From a checkpoint of a small image captioner.
Training: soap at rate 0.0014, batches of 256.
Data: trained on photos with spoken descriptions (Open Images, Localized Narratives), 203450 training examples, 10.7 epochs.
Rows from block 4 of the text decoder, named by matrix and row number. Rows with one number belong to one neuron. Each number is 128 + 24 x the weight over its row's rms, rounded and kept within 0 to 255. All counts start at 0. After the name is the row's rms in percent of the matrix's.
# fc1: MLP up (decoder.blocks.4.mlp.fc1.weight, 768x256), inputs 0-255
# fc2: MLP down (decoder.blocks.4.mlp.fc2.weight, 256x768, transposed), outputs 0-255
fc1.429 100 [121 146 149 113 154 154 115 158 198 113 111 149 158 120 109 105 141 126 104 128 128 158 100 112 110 109 105  79 101 158 115 156 161 117 150  85 171 133 149 135 154 128 140 125 139 168 146 126  98 121 124 148 106 124 154 134 101 137 106  92 175 148 116 128 171 161 167 130 112 103  94 140  99 101 151 137 155 136 133 164 139 139  85 136 154 104 117 133  88 105  87 172 176 126 162 122  95 156 129  71 117 144 112 159 138 132 157 152 120 127 162 153 145 150 122  96 158 115 111 114 177 175 137 134 170 149 115 125 155 149  97 154 125 131 181 127 105 119 122 143 162 109 124 109 149 118 132 154 116 118 116 113 179 136 158 109  92 132 116 107 145 140 117 120 165 145 142 140 139 119 126 117 140 186 102 111  92  83 139 170 146 114 126 137 166 149 122 122 135 142 130  87 124 162 159 112 152 112 169 167 119 152 127 157 107 114 138 122 147 121 145 140 133  84 166 144 142 121 115 134 155  80 132 160 119 102 119 155 142 118 155 114 136 168 104 115 153 143  90  96 175 122 125 149 136 168 145 160 125 132 142 129 126 150 119 146]
fc1.430 098 [154 198 122 116 125 122 151 124 184 125 101 129 121 118 154 102 129 153 126  92 146 121 127 129 131 166 157  63 140 135 110 121 130 139 158 134 120 100 177  95 168 142 175 154 136 117 103 144 137 125 122 169 128 120 125 170 114  96 119 113 173 130  93 115 146 166 115 146 136  98 125 120  96 124 133 115 161 124 142 132 145 117 135 138 160  96 115 106 126 171 128  81 147 126 141  93  95 127 111  94 144 101 171 103  97 120  87 130 149 158  91 106 121 107  94 147 197  74 127  89 133 156 129 146 189 154 145 100 132  95 137 143 126 106 158  71 165 149 125 115 123 127 124 130 141 106 134 131 132 132 108 145 138 119 133 144 160 125 153 155 163 108 139  99 141 143 145 180 139 112 115  91 148 118 104 117 127 165  67 122 108 144 126 128 142 134  93 106 168 143 163 182 132 156 168 121 121 116 116 103 133 117 171  96 145 152 135 177 125 142 135 117 120 147 119 148 123 154 137 150 151 135 159 136  97 144 105 109 132 127  98 124  79  99 109 135 134 111 103  95 140 148 142 139 123 130 160 134 104 148 140 159 129 106 138 143]
fc1.431 103 [154 123 143  83 141  99 153 107  97 180 167 124  97 110 154 131 123 127 133 159 111  92 141 182 144 154 160 131 101 133 101  72 151 168 157 120 157 119 100 184 145 111 154 144 122 152 136 109 140 152  94 178 162 133 110 140  81 122 140 116 146 143 160 129 132 155 123 141  89 192 174 167 129 172 142 107 128  92 116 114 160 139  94 112 137 140 127 115 145 137 124 101 141 178 113 115 136 156 176 101 103 186  89 135  89 142 130 147 175 134 183 153 121 132 150 127 135 115 152 136 150 132 126 134 117 129 135 159 149 145 158 147 159 109 148 173 143 131 121 108 113 141 132 177 149 110 150 123 140 106  75  99 122 141 103 136 142 140 149 131 148 146 127 114 136 117 104 124  70 104 128 137 138 116 116 125 120 114 123 138  97 124 153 142 161 137 153 108 132 135 142 146 151 139 149 106 126 133 126 131 188 142 143 120 142 103 159 139 124 135 159 114 112 133 139 152 160 140 148 123 165 113 149 137  99 129 133 107 159  90 165 148 136 127 156 110 159  90 122 151 128 119 114 127 145 159 118 114 161 124 171 170 150 164 159 109]
fc1.432 101 [162 117 112 119 152 138 181 127 132 183 102 155 109 151 131 138 142 117 155 118 157  98 163 133 147 100 113 100 155 163 150 158 137 139 116 143 108 155 126 138 150 117 139 133  84 167 119 117 125  69 141 126 156 142 115 150 149 102 135 118 145 134 143 127 150 177 121  97 116 131 123 118 185 141  96 110 142 141 149 167 176 141 134 146 142 105 187 124 110 102  99 156 152 184 149 135 146 138 131 111 108 126 155 143  95 143  93 129 102 129 135 107 108 100 148 128 118 103 162 174 143 162 178 159 156 144 135 129 135 163 169 132 152 124 131 168  96 113 137  97 118 157 157 166 160 131 150  87 148 163 115 128 119 138  95 129 157 127 106 153 123 146 122 124 150 118  61 162 124 138 119 130 127 120 102  91  78 111 145 153 172 118 124 124 161 130 138 131  77 139 115 129 163 123 127 149 120 117 164 119  95 174 149 151 125 155 115 106 116 123 121 104  96  87 113 103  92 120 156  99 143 136 129 145 103 105 155 121 142 136 113 152 117 104 110 148 152 140 158 105 157 169  74 142 134 102 144 113 127 180 140 109 148 136 132 125]
fc1.433 106 [194 142  70 124 107  79 178 125 163 137 122 120 163 114 104 109 146 166 106 143 169 137 151 152 140 163 106 122 151 121 160 144 138 133  91 100  63 129 115 156 148 134 150 141  46 129 109 143 136 141 104 135 144 143  97 137 126 142 133 134  98 125 139 157 146  99 152 153 106 183 132 151 170 139 131 107 155 146 141 105 122 108 166 145 113 121 170 133 125 130 152 152 146  89 150 157 119 114 136 113 141 124 139 142 119 187 155 122 132 179 110 100  92 113 106 127 114 145 142 127 126 156 134 137 142 158 187 154 131 133 131 144 142 140 120 164 100 151 148 139 115 100 130 150 157 143 150 159 138 141 107 159 107 100 155 158 140 128 123 120 177 150  94 117 170 137 130 149 112 136 151 123 158 121 121 117 129 103 125 121 155 174 121 180  79 159 148 153 101 102 126 147 150 127 162 138 127  93 136 138 109  94 124 144 169 139 138 115 170 141 120 138 175 146 148 129 108 132 120 126 101  85 164 149 188 131 166 150 153 123 131 130 127 134 146 147 155 119 127  91 155 118 140 101 124 130 107 108 128 113 128 131  99 142 159 140]
fc1.434 098 [140 111 118  97 113 151 100 139 133 155 128 140 106 134 153 136  91 135 170 112 147 144 133 153 132 125 117 135  73 125 130 102 115 118 125 129 150 172 118 145 132 107 112  99 147  99 148 149 148  79 102  81 127 141 103 107 103 112 168 128 130 103 183 145 126 136 126 136 141 126 125 148 132 110 102 102 117 129 114 149 147 117 130 140 107 130 115  72 101 160 132 101 126 147 122 147  64 115 121 171 124 135 116 107 105 118  99 105 111  97 139 189 100 118 143 140 140 144  97 133 144 113 166 129 109 161 154 147 124 115 153 109 149 118 157 122 149  92 131  83 153 137 121 164 121 121  96 128 117  92 113 146 123 104 136 168  89 102 136 132 159 135 122 143 139 166 154 141 138 178 138 169 157 128 161 133 123 127 113 136 150 151 151  88 136 131 161 156 108 146 144 124 113 218  86 139 141 128 160 116 172 122 154 133 147 142 134  76 129 192 151 149 143 142 148 142 145 138 171  87 134 109 102 154 127 119 133 162 116 171 134 121 132 144  95 134 161 122 171 157 145 165  99 173 127 118 119 107 148 163 113 128 152 188 113 130]
fc1.435 108 [136 148 115 180 140 107 115 159 134 131 160 132 114 158 159 175 128 132 132 125 133 168 136 118 144 158 133 157 144 154 162 149 143 104  82 169 168 103 149 107 136 129 157 154  86 153 123 154 139 120 134 121 142 171 123 146 172 129 117 149 135 167 143 137  78 113 156 158 159 175 143 134 112 109 120 125  93  95 120 110 143 138 141 129 135 102 127 133 134 147 155 139  88 146 167  90 135 100 171 169 139 166 103 137 144 129 110 114 101 122 129 129 172 111 183 139 150 113 126 107 121 104 126 111 139 150 128 142 191 136 122 129 124 136 130 139 123  88 147 127 148 118 137  91  72 121 108 163 122  87 135 113 104  81 102 150 130 106 151  97 121 104 100 115 124 122 141 122 130 132 152 122 137 156 155 119 150 156  98 151 148 119 129  88 112 152 114 138 166 133  92 127 175 147 135 143 120 131 146 118 130 142 148 110 132 133 128 133 117 128 171  89 174 125 152 107  85 107  82  95 108 147 125 146 103 161 100 161 108 157  97 115 119 109  97 121 120 165 156 181 178 127 175 117 151 161 153 137 158 106 177 140 130 157 136 109]
fc1.436 099 [150  91 156 127 120 163 116 139 142 166 132 103 135 113 148 133 134 170  95 141 119 157 116  83 137  98 129 104 131 131 129 119  96 132 111 162 101 171 170 131 110 147 123 153 155 137  90  96 150 127 130  99 177 153 101 126 131 132 119 137  91 159 119 102 101 135 145 128 117 138 119 134 138 162 129 126 120 133 129 104 134 158 143 110 163 125 149 131 125 136 173 152 142 142 119  95 150 166 130 142 155 142 150 137 168  94 131 150  95 108 142 133 146 113 104 101 115 132 108 101 166 166 128 149 108 162 152 152 140 141 136 142 180 152 154 141 116 135  85 172 130  69 134 134 154 140 167 146 126  90 143 155 147 163 154 154 133 140 123 128 149 106 132 130 166 203 128 157 135 120  92 147 142 114 127  97 168 130 119 172 101 115 140 150 112 120 140 162 146 132 165  96 128  81 130 153  90 114 143 119 100  90 130 103 120 109 171 119 101 114 145 132 176 163 129 121  92 125 128 131 149 169 158 110 128 166 100 175 148 145 136 137 146 145 168  99 121  95 117 166 125 125 113  97 122 147  84 130 174 137  91  94 171 141 125  90]
fc1.437 102 [170  83 173 120 176 145  92 156 186 109 105  83 109 158 129 135 149 150 151 116 147 147 159 134 153 134 163 109 127 168 168 168 151 174 112 169 120 131 126 168 147 124 204 105 157 200 102 136 137 146 146  77 114 176 131 154 117 110 135 108 102 141 135 165 128 144 147 155 156 128 127  84 148 113 121 144 135 121 115 127 109 122  98 154 153 156 119  93 187 143 132 118 110 139 141 102 189 130  74  79 154 139 131  97 109 127 118 123 121 108 120 110 105 132 141 151 137 120 154 114 127 136 106 146 135 118 132 139 169 151 148 107 139 125 102 186 116 156 167 109 146 121 109 112 155 118  93  98 137 122 128 122 135  96 138  92 116 101 128 146 140 161 139 142 136 138 145 112 122 122 138 155 135 161 163 161 117 115 158 130 137  87 134 131 149 147 137 150  97 133  93 126 153 114 134 155 125 107 125  88 136 158  91  88 125 135  78 105 151 132 129 160 121 124 126 156 125 143 138 130 108 117 138 139 115 137  89 125 154 131 134 129 138 111 129 162 140 136 166 125 179 138 144 130 132 137 104  95 141  98 128 121 137 129 144 170]
fc1.438 099 [137 157 110 157 134  97 166 126 147 130 137 120 126 132 128 131 124 133 124 165 118 108 102 153 151 147 177  95 117 165 158 146 130 137 122  86 162 128 112 132 154  91 140 106 146 131 129 101 116  91 136 157 142 156 136 111 108 133 153 144 140 109 160 154 119 134 149 149 130 111 166 131  99 123  97 126  81 108 153 123 150 127 144 139 147 131 140 138  71 116 155 150 118 101 117 131 126 135 129 117 178 140 107 135 130  63  88 148 142  69 101 130 101 119 137 116 147 124 133  95 134 138  83  98 136 137 139 138 174  90 173  98 138  64 103 136  74 159 151 124 132 173 128 149 110 131 181  95 124 112 155 109 150  85  97 143  98 147  84 152 156 117 156 162  97  93 165 163 122 117 153 128  93 158 138 139 119 158 102 118 140 131 124  94 137 163 135 155 135 117 134 129 106  92  79 136 155 123 161 131 106 148 131 112 123 142 145 113 168  98 110 147 124 128 156 166 120 122 139 108  96 123 125 103 164 119 148 114 103 138 140 162  83  91 142 154 152 142 152  96  97  99 119 127 155 131 130 101 180  80 127 105 134 126 117 138]
fc1.439 093 [111 163 163 152 130 135 117 170 145 114 122 104 178 143 112 134 133 111 114 154 157  83 140 174 137 127 120 126 133 119 137  62 123 122 123 133 113  93 140 153 144 125 139  96 141 107 162 138 120  78 113 206 103 155 141 135 117 130 134 116 138 132 137 147 128 169 129 122 109 137 116 106  97  90 139 131 141 179 128 107 135 118  66 121 128 119 137 146 118 133 117 155 171 130 154 115 111 101 159 110 122 171 115 115 125 168 143 132 113 103 160 147 114 106 116 106 136 159  87 119 146 177 111 133 109 166 101 129 132 103 137 134 104 137 129 127 135 153 118 148 105 140 115 117 155 102  92  96  91 112 125  83 143 121 141 123  91 170 118  90 142 175 101  87 145 138 184 114 157 124 133 165 138 117 117 104  58 124 116 118 153 118 178 134 138 124 138 176 165 121 136 121 123 162 119 133 120 131 124 171  94 145  99 159 134 103 139 176 113 119 110 159 130 143 128  86 126 122  77 119 127 111 129 157  97 103 122 124 142 118  92  90 161 158 137 102  92 112 129 108 152 109 145 128 160 129 118 103  86 103 103 130 157  98 138 162]
fc1.440 098 [123 133 138 182 115 133 127 124  72 153 111 132 107  95 133 102  99 153 113 122  96 150 145 102 117 114  93 116 169 148 140 149 150 100 123 142 145 115 129 132 169  94 141 179 163 171 122 154 124 129 171 129 137 114 122 150  87 104 147 133 124 132 121  97 114 129 143 139 112 117 126 116 129 114 116 131 126 120 141 101 113  89 161 124 152 107 162 106 119 120 146 125 118 152 122 121 107 145 137 135 106 117 145  98 130 101 140 135 124 125 140 139 170 131 130 114 152  89  97  63 128 125 119 150 159 138 176 140 145 103 140 109 120 117 101 116 135 113 125 161 135 137  55 104 111 130 116 144 135 142 151 151 149 104 132 181 109 160 144 163 115 150 117 110 104  97 116 130  92 151 102 174 126 149  70 148  74 142 115 145 134 128 155 154 124 147 130 114 127  87 128 108 134 133 149  93 104 176 138  63 146 140 124 121 121 118 158  78 137 129 121 117 128 165 124 156 116 136 116 152 139  85 169 128 162 143 144  94 117 137 126 147 122 168  94  51 120 141 183 152 147 106 133 106 112 167 101 144 124 190 124 139  96 143  82 136]
fc1.441 102 [131 138 121 142 136 110 130 132 151 147 112 132 126 145 190 122 174 139 150 125 104 149 180 121 143 165 125 107 124 130 104 111  99 122  96  83 122  98  87  92 150 118 155 107 144 143 105  96 104 158 166 107 116 121 151 129 171 125 169 180 123 108  85 110 143 157 112 112 144 119 132 157 108 145 118 159 135 154 129 114 125 161 113 108 142 136 154 120 128 108 151 188 115 127 124 163  77 117 148 156 136 188  95 152 121 158 120 130 146 159 133 139 157 147 118 128 160 101  76 157 166 118 143 155 176 101 150 104 158 101 141 141 149 139 154 119 138 105 148 105 138 150 114 195  92 138  89 105 123 132 149 121 175 148 124 126 100 115 127 141 123 179 139 165 129 118 111 132 105 135 108 120 122 124  84 120 133 179 104 144 123 116 119 173  86 163 109 131 106 117  94 146 147 135 120 120 138 157 117 133 196 159 134  91 111 154 118  83 139 136 187 121 126 142 107 104 111 143 107 148 172 152 154 106 106 138 107 133 133 145 144 129 138 145 151 144 157 106 115 106 138 112 109 111 106 141 138 140 129 107 101 170 144 134 128 115]
fc1.442 101 [176 148 136 161 113 133 113 121 104 135 135 177 143 173 149 135 137 150 124  75 115 145 152 144 119 113 151 126 112 126 181 126 122 142 143 106 145 124 144  99 117 204  97 165 145 128 169  74 127 124 122 165 101 102 150 138 151 167 113 142 137  97  86 146 131 129 131 132 154 126 122 159 107  97  78 128 106  82 116 114 143 132 125 156 121 144 103 150 116 120 136 116 135 152 115 123 156 136 116 130 130 152 137 147 137 131 148 124 172 104 130 161 147 124  97  95 154 100 132 127 133 143 140 110 133 173 152 191 148 119 163 162 133 111  88 134 118 182 142 157 104 154 104 161 119  93 147 117 148 152 155 103 150 138 125 128 109 141 118 108 157 153 137 155 142 163 116 127 165 145  99 128 149 137 115 171 164 124  87 130 138  98 149 115 126 209 106 134 151 121 118 120 137 122 133 156 129 138 171 140 150 113 147 117 152 119 101 134 116 138  70 139  79 147 166 172 109 144 148 154 176 159 149 110 160 119 115 138 127 127 149 162  73 144 125 132 147 138 159 138 115 140 137 103 151 125 149 138 120 125 113 171 157 112 122 167]
fc2.429 095 [134 138 150 106 113 123 100 133 154 143  72 121 140 147 131 124 140 132 122 106  99 148 125 121 130 120 109 123 118 121 134 149 154 122 132 113 119 130 117 167 116 126 111  97  83 159 128 127 129  89 144 100 123 116 109 141 128 135 119 171 123 119 143 142  73 131 140 148 143 130 139 149 167 172 106 157 118  83  86 114 146 100 114 102  77 140 136 151 155  82 120  88 156 110 128 160 165 121 134  90 149 109 119 143 170 154 144 173 132 127 118 153 129 181 107 144 141 159 238 121 177 117 127 157 124 107 118 117 117  89 155 120 129 128  68 141  99 123 142 134 167 148 103  97 125 128  99 135 122 135 163 144  98 111 130 131 112 128 147 101 123 115 145 156 142 136 121  83 114  94 139 121 133 115 194 144 110 120 122 123 128 113  99 106  96 154 127 136 131 108  93 164 126 117 142 118 149 166 119  74 152 116 120 129 153 124 127 173 117 117 156 173 145 165 138  88 163 110 113 119 137  92  83 125 125 154 161 151  92 131 126 121 112  88 127 104 119  69 129 105 113 143 144 151 119 159 149 126 118 139 124 130 158 169 109 119]
fc2.430 108 [ 97 110 145 115 131 129 137 113 133  92 141 127 132 115 125 175 151 123 120 100 106 110 144 163 108 132 116 140 129 172 120 106 118 185  87 168  92 129 124  83 123 130 118 135  81 100 148 167  99 123 135 132 131  69 124 143 122 129 146 150 134 136 101 110 116 132 164 121 130 126 175 109  87 126 112 102 151 106 125 145 157 116 153 106  83  95 136 107 116 111  92 129 159 180 170 157 134 109 142 149 133  86 171 107 127 126 137 114 127 105 123 133 125 124 149 140  95 155 145 148  89 108 131 133 161 136 199 116 141 163 138 142 138 199 128 113 154 118 124 103 104 122  88 128 139 127 161 136 143 106 165  97 140 121 129 113 104 121 153 110 123 177 152 148 118 177 141 122 159 100 139 124 104 130 136 103 167 104 123 102  90  85 171 128 105 146 123 133 109 126 126 140 112 103 111 113 136 124 150 164  82 172 125 167 123 105 131 121 116 144 106  83 128 105 128 111 154 135 137 120 130  81  60  98 128 150  94  95  87 132 126 170 141 111  93 152 127 117 146 122  69 132 117 123  90 116 125 140 141 118 125  87 123 121 143 124]
fc2.431 096 [ 96 141 106 106 128 107 142 124 128  97 127 129 118 113 107  99 157 117  95 108 121 126 107 134 113 128 134 134 164 152 122  91 127  91 147 138 100 164 149 129 102 181 121 111 180 121 100 106 122 151 124 110 122 164 174 157 148 146  43 114 116  81 139  97 138 120 128  90 138 129 110 146 103 158 121 158 108 142 109 135  77 122 143 124 169 150 144 102  95 145 138 113 131 114 130  82 150 106  90 126 143 185 141 136 169 143 124 107 128 137 143 139 111 100  97 141  96 153 116 116 123 131 175  71 152 127 133 169 154 154 102 113 113 159 151  93 138 129 111 130 111 124 136 115 126  94 109 145 106 124 105  90 173 162 122  95 159  99  92 129  80 129 147 121 139 185 140 152 186 153 135  95 141 144 156 137  83 148 136 110 150  96 139 139 162 108 116 105 125 109 116 155 120 109 132 124 129 118  95 134 124 144 109 138 144 124  98 117 143 109 112 145 149 132 143 110 157 126 125 131 153  88 165 104  86 110 154 164 127 158 143 173 112 121 103 105 126 120 156  75 120 111 121 132 160 116 132  92 117 149 125 185 139 104 138 137]
fc2.432 101 [ 95 132 117  99  98 124 166 113 137 154 153 100 106 140 132 137 145 141 142 160 119 109 103 136 141 109 155 122 123 108 156  79 124 160 122 136 149 121  98 126 159 113 122  83 135 170 100 106 112 103 137 154  87 126 149 125 137 146 119 133  87 138 161 120 151 161 116 130 179 146 154 144 133 125 146 105  99 104  80 108 138 145 183 148 125 144 141  83 150 109 131  97 104 113  79 131  60 134 102 138 101 135 137 147 160 168 176 106 109 123 143 131 154 113 150 140 147 170 127 131 131 125 103 136 116 121 111 136 166 142 119 114 120 124 122 117  95 116 125  90 142 137 168 139 130 167 108  79 179 111 111 127 112 166  89 133 106 119 120 168 106 129 146 125 115 116 150 163 154 120 145  93 118 124 103  97  88 137 153 141 150 182 118 114  84 129 133 127 108 136  94 117 118 125 154  92 134 183 123  97 111 130 134 137 135 127 183 125 143 172 137 123 140 146 126 180 150 147 128  95 111 144 104 167 123 116 109 115 139  80 156  95 133 123 173 178  93 150  95 127 166 105 121 133 113 115 123 134 130 151  98 103  93 169 150 134]
fc2.433 105 [117 139 150 123 104 122 109  84  96 121 183  92 167 133 120 159 117 112 129 115 122 134 112 118 136 121 119 105 115 110 105 131 110  99 101 150 105 130  76 157  94 110 168 142 111 113 114 131 125 148 104 160 171 132 165 154 108 123 124 122  96 141 127 147 154 127 176  84 149 165 160 144 117 141  87 165 112 110 174 118 104 100  96  94 175 166 167  97 135 101 108 144 130 129 128 137  98 115 106 138 147 152 143 124 137 126 132 110  98 137 115 160  71 187 119 114 113 202 137 170 125 107 115 146 104 142 118  81 132 107 141 106 113 110 131 123 125 108 106 100 151 116 117  80 105 115 118 158 146  94 127  77 135 156 139 111 118 149 141 130 108 146 115 148  75 105 171 125  96 150 116 114 102 137  95 123  96 120 113 158 154 119 131 113 147 146 154 135 132 117 139 164 130 111 117  99 115 119 114 101 173 157  95 180 146 120 109 101 147  89  87 115 137 146 135 131 115 121 153 140 183 102 104 131 158 136 161 114 137 143 133  99 161 146 113 146 131 158 115 125 119 139 136 133 147 129  92 114 141 137 134 152  72 172 120 109]
fc2.434 095 [122 143 150 161 127  90  99 115 116 119  98 139  93 104  87 158 161 132 127 141 120 148 135 127 133 133 132 156  88 150  94 129 159 117 148 135 120 131 126  83 155 144 125 102 112 159  92 151  92 141 157 113 118 148 111  87 189 158  80  79  98 159 117 112 165 148 156 141 119 114 124 159 124  99 120 159 190 159 130 113 140 145 123 107 154 124 165 143 115 164 116 145 105 106 104  98 129 112 120 102 105 118 135 129 158 119 122 155 147 142 100 104 112 141 127 118 141 105 118 113 144 138 117 120 124 118 157 138 135 159 141 158 108 131 108 119  95 117  98 151  97 101 144 160 101 140 158 123 116 137 123 135 107 119 100  79 111 111  88 135  87 104 159 105 108 107 115 109  92  97 154 149  94 127 165 167 170 120 163 160 152 153 137 116 135 183 130 138 127 153 114 132 131 141 122 114 119  99  94 156 143 129 127  92 114 108 114 132 161  97 138 125 130 118 148 121 100  99 103 151 135  78 152 155  79  90 116 136 129  42 132 104 145 134 142 100 109 160 189 136 145 127 122  97 101 165 164 126 154 156 131 106 131 117 143 113]
fc2.435 110 [134  99 132 119 109 131 108 126 144  95 140 131 117 106 122 130  98 156 123 125 131 125 148 149 104 126 119 165  85 113 139 156 114 138  91 128 120 132 116  91 142 180 209 117 110 131 150 112 103 101  97 107 115 139 130 154 129 141 115 134 148 142 123 101 113 165 112 109 129 141 153 118 180 156 137  98 116  90 138 123 123  85 123 123 142 148 100 192 137 150 106 106 163 111 117  71  79 134 150 140 131  87 145 127 131 144 108 126 100  84 114 154 106 136 145 150 123  88 147 110  98 108 141 124 112 184 110 168 142 145 122 146 136 132 167  87 148 118 137 151 110 150 140  87  93 137 113 137 119 128 112 127 112 160 131 108 147 119 137 105 112 113 115 163 104 109  83 121  86 130 149 143 139 119 123 185 125 136 131 118  99 125 146 117 128 109 117 128  98 138 136 129 134 114 126 194 167 161 114 133 106 163 152 134  83 144 162 114 143 132 146 165 133 117  84 157 123 129 146 152 177 101 105 127  83 122 131 156 104 167 115 128 131  84 108 152 136 122  88 158  89 201 106 102 114 150  97 151 138 147 132 114 144 181 123 136]
fc2.436 102 [120 160 131  96 119  94 145  98  77 116 115  97 121 123 119 141 105 136 143  86 153 148 132 180 106 134 131 132 167 125 128 132 115 111 155 121 142 128  98 112 108 126 113 149  92 132 112 169  93 183 139  90  93 118 126 126 119 133 112 122 123 120 165 126 130 105 155 180 109 136 136 114 142 141 108  99 138 126 125 148 106 122 112  96 133 168  91 130 134 185 132 117  93  93 142 155 108 121 131 103 102 143 112 118  97 136 161 103  89 147 120 134 132 173 137 129 150 176 100 159  87 116 142 125 133 157  88 124 134 101 159 121 124 179 117 143 132 194 139 167 113 107 142  79 114 155 146 114 126 154 138 116  98 101 144 125 127 119 128 143 118 104  88 103  93 101 111 120 138 125 138 139 153 173  99  94 127 128 150  95  80  74 157 160 111 121 120 107 116 128  56 139 102 120 155 134 117 159 109 141  81 120 103 119 126 117 120 125 136  93 116 179 119 133 141 118 164 122 168 134 146 123  99 130 181 120 121 138 115 143 151 147 159 148 173 151  77  97 126 172 112 108  97  95 119 165 130 132 114 132 137 142 115 142 114 124]
fc2.437 095 [ 55 128 127 131 107 126  97 118 142  74 146 163 129 172  93 152  93 157 107 123  98 159 113 156 141 156 152 162 112 102  90 112 101 123  89  90 142 138 125 154 137 149 117 140 140 134 136 120 118 113 160 179 122 122 162 163 142 113 103 101  96 156 143  71 142 135 151 143 143 128 167 102 121 140  55 107 118 134 147 100 143 130 122 111 116 139  96 154 161 123 173  95 111 178 144 118 121 120 125 132 104  94 139 182 133 190 107 101 119 124 144 128 112 105 163 141 146  96  94 135 119 147 183 146 109 115 129 118 133 119 120 134 143 146 116 152 129 103 111  80 122  84 142 123 139 162 102  98 116 114 111 117 131 123  96 172 132 123  90 121 129 105 116 139 136 113 136 133 160 128 132 142 129 154  87 104 131 115  93 159 136 134  98  99 130 130 129 155  99 163 122 113 151 100  86 136 164 149 177 118 143  85 124 161 140 104 141 117 128 158 161 133 109 157 107 165 149 121 103 134 152 105 125 130 108 100 123 127 143 109 125  74 165 125 132 161 145 108 146 160 125 110 158 158 155  96 116 104 119 119 160 151 123 111 135 139]
fc2.438 101 [156 133  96 150 126 101 132 101 172  88 126 150 125 159 122 124 133 123 146 113 142  96 124 127 135  96 132 125 142  55 142 102 114 158 131 160 110 107  71 149 135 111  90 127  99  86  81 144 128 131 156 146 115 109 141 140 131  95  84  91  67 114 148 114 138 110 112 132 156 163 140  97 128 154 145  86 118 118 137 117 144 164 120 118 140 131 141  83 143 117 151 114 147 105 152 129 143 139 100 121 101  91 154 124 107 125 123 101 155 123 118 133 124 137 166 131 130 101  99  77 106 165 100 126 143 117 153 150 125 132  92 147 107 174 164 120 121 143 122 117 116 105 137 123 108 116 122 134 151 167 131 125 148 106  83 154 136 115 140 122 129 106 142 120 147 134 125 157 149 104 111 139 144 103 168 134 118 132 114  79 116 191  84 133 136 137 115 133 162 120 178 108 117 108  89 200 150 177 118 163 140 144 144 154 120 134 122 136 148 128  69 108 140  63 123  92 134 102 129 141 128 127 146 146 147 122 161 148 122 146 105  99 131 134 121 136 104 121 134 138 101 138  95 156 141 155 129  81 168 135 105  97  92 180 140 161]
fc2.439 095 [116 104 163 166 164 153 137 132 170 106 137 103  92 139 123 140 112 137 132  97 108 125 107 150 149 176  96 159 136 138 118 172 124 140 144 135  99 139 179 128 116 143 116 131  91 109  71 169 104 115 120 109 117  94 120 103 117 119 155 147 112 151 128 110  85 125 141 129 158 129 135 149 121 139 109 156 165 113 125 119 138 105 121 115 108 148 107 123 151  82 148  85  99 104 164 148 126 145 112 124 125 113 133 156 101 126 166 173 163 120  92 135 143 155 153 149 120 106 175 143 128 125  83 124 139 126  99 131 139 139 109 107 111  79 129 116 131 129 110 180 117 131 139 123 144 161 115  94 115 151 133 122 120 142 201 121 120 134 101 147 105 115 150 150 129 108  81 111 121 109 123 173 108 123 182 139 127 145 111  81 116 134  82 106 129 159  91  83  99 146  99 115 125 115 166 111 137  91 128  68 175  98 158 131 138  96 110 155 138 104 127 174 101 133 116 158 178 124 138 100 132 107 123 117 126 150 152 150 150 129 146 136 144 125 100 119 148  84 122  86 147 106 108 127 121 112 141  94 146 136 147 111  95 145 122  72]
fc2.440 100 [129 155 106 127 138 115 132 127 140 132 136 110  81 115 156 116 173 100 119 116 128 165 150 127 121 116 129 163  95 149 118  99 140 160 111 113  99 126 132 118 123 132 114 148 142 152  85 116  94 117 121 129 166  89 190 138  84 155 132 138 183 136 122 134 186 132 113 156 124 122 141 136 131 101 123  83 125 116 130 134 174 155 112 131 109 150 142 170 162 118 159 129  84 154 160 172 149  90 140 133 153  94 106 130 139 110 134 128 157  97 116 112 143 172 106 105 129 129 138 144 141 125 131 125 115 118 120 123 148 114  93 159 147 149 160 148 136 147  81 127 103 107 135 147 102 110 173 124 102 101 146 110 139 164  83 161  80 127  82 171 134 130 145 181 158  91 154  88 148 110 143 150 158 115 122 122  69 120 114 144 139  73 177 113 112 134 110 127 155 154 168 145 126 146 134 110 162 138 124 128 119 147  99 110 119 111 127 144 157 145 120 146 117 116  88 103 127 144 137  88 131 143 155 120 133 110 126 127 115 146 110  98 181 106 133 125 112 131 101 145 121 151  89  78 135 145 148 154 151 141 117  69 159 112  78 126]
fc2.441 107 [155 124 148 102 144 162 147 108 102  90 137  99 160 121 115 136 129 139 129 119 150 115 165 151 152 128 111 112 140 118 137 126 133 113 112 131 113 168 155 138 162 137 123 146 134  99 125 162 115 101 148 108 124  94  57 148 117 118 116 152 121 124 127 104 160 153 139 128  98 154 109 152 108 114 133 118 151 155 108 132 162 147 135 185 149 100 123 113 121 165 120 134 168 128 109 119 121 162 135 149 143 156 155 121 143 116 153 118 115 158 159 124 142 126 138  92 104 158 191 135 135 114 159 183 176 110  81 103 124 147  90 104 147 148 145  95 114 110 124 162 108 147 164 148 142 111 132 154 133 125 130 148  98 123 104 127 124 110 124 108 132 121 119 128 120 156 171 115 138 132 107  88 125 133 177 160 110 125 114 139 148 186 162 108 151 142 113 130 124 122 123 146 133  84  91 106 102 131 144 148  63 105  85 169 141 120 122 149 127 177 103 114 120 133 181 131 134 123 176 136 137 133 131  94 135 135 126 212 166 139 137 185 118 106 102  97 123 124 130 114 139 141 169 125 117  71 119 108 162 140 135 141 138  72 143 138]
fc2.442 095 [153 141 111 142 116 133 122 147  94 146  86 117 109 156 104 138 152 136 135 134 151  86 137 113 112  58 144 138 111 132 140 102 142 184 147 158 128 122  96 169  90 141 121 117 131 140 111 156 116 146 100  80 110 136 125 107 119 141 129 127  99 130 105 109 140 183 154 153 127  87 122 110 143 119 138 124 114 103 149 124 141  97 148  76 127 113  91 104 157 128 142 117 147 162  89 112 122 155 161 160 152 147 144 101 135 109 147 109  93 156 148 100 110  99 149 141 121 126 149 110  85  83 135  65 132  99  85  79 178 134 139 123  87 123 147 169 154 137  86 135 162 130 130  92 148 168 119 153 137 130 165 118 170 136  83 103 159 115 137 114 169  96 103 141 125 107 183 149 175 127 119 109 138 155 124 154 106 104 162 157 103 126 117 112 134  85  95 155 121 132 160 147 134 106 141 118 125 125 127 138 122 180 101 125 125 163 137 170 102 128 143 124 148 126 134 156 133 130 101 109 110 143 119 200 133 133 120 116 162 131 100 148 114 146 116 107 145 144  99 124 138 134 159 159 138 121 100 155 126 130 126  98 116 153 145 141]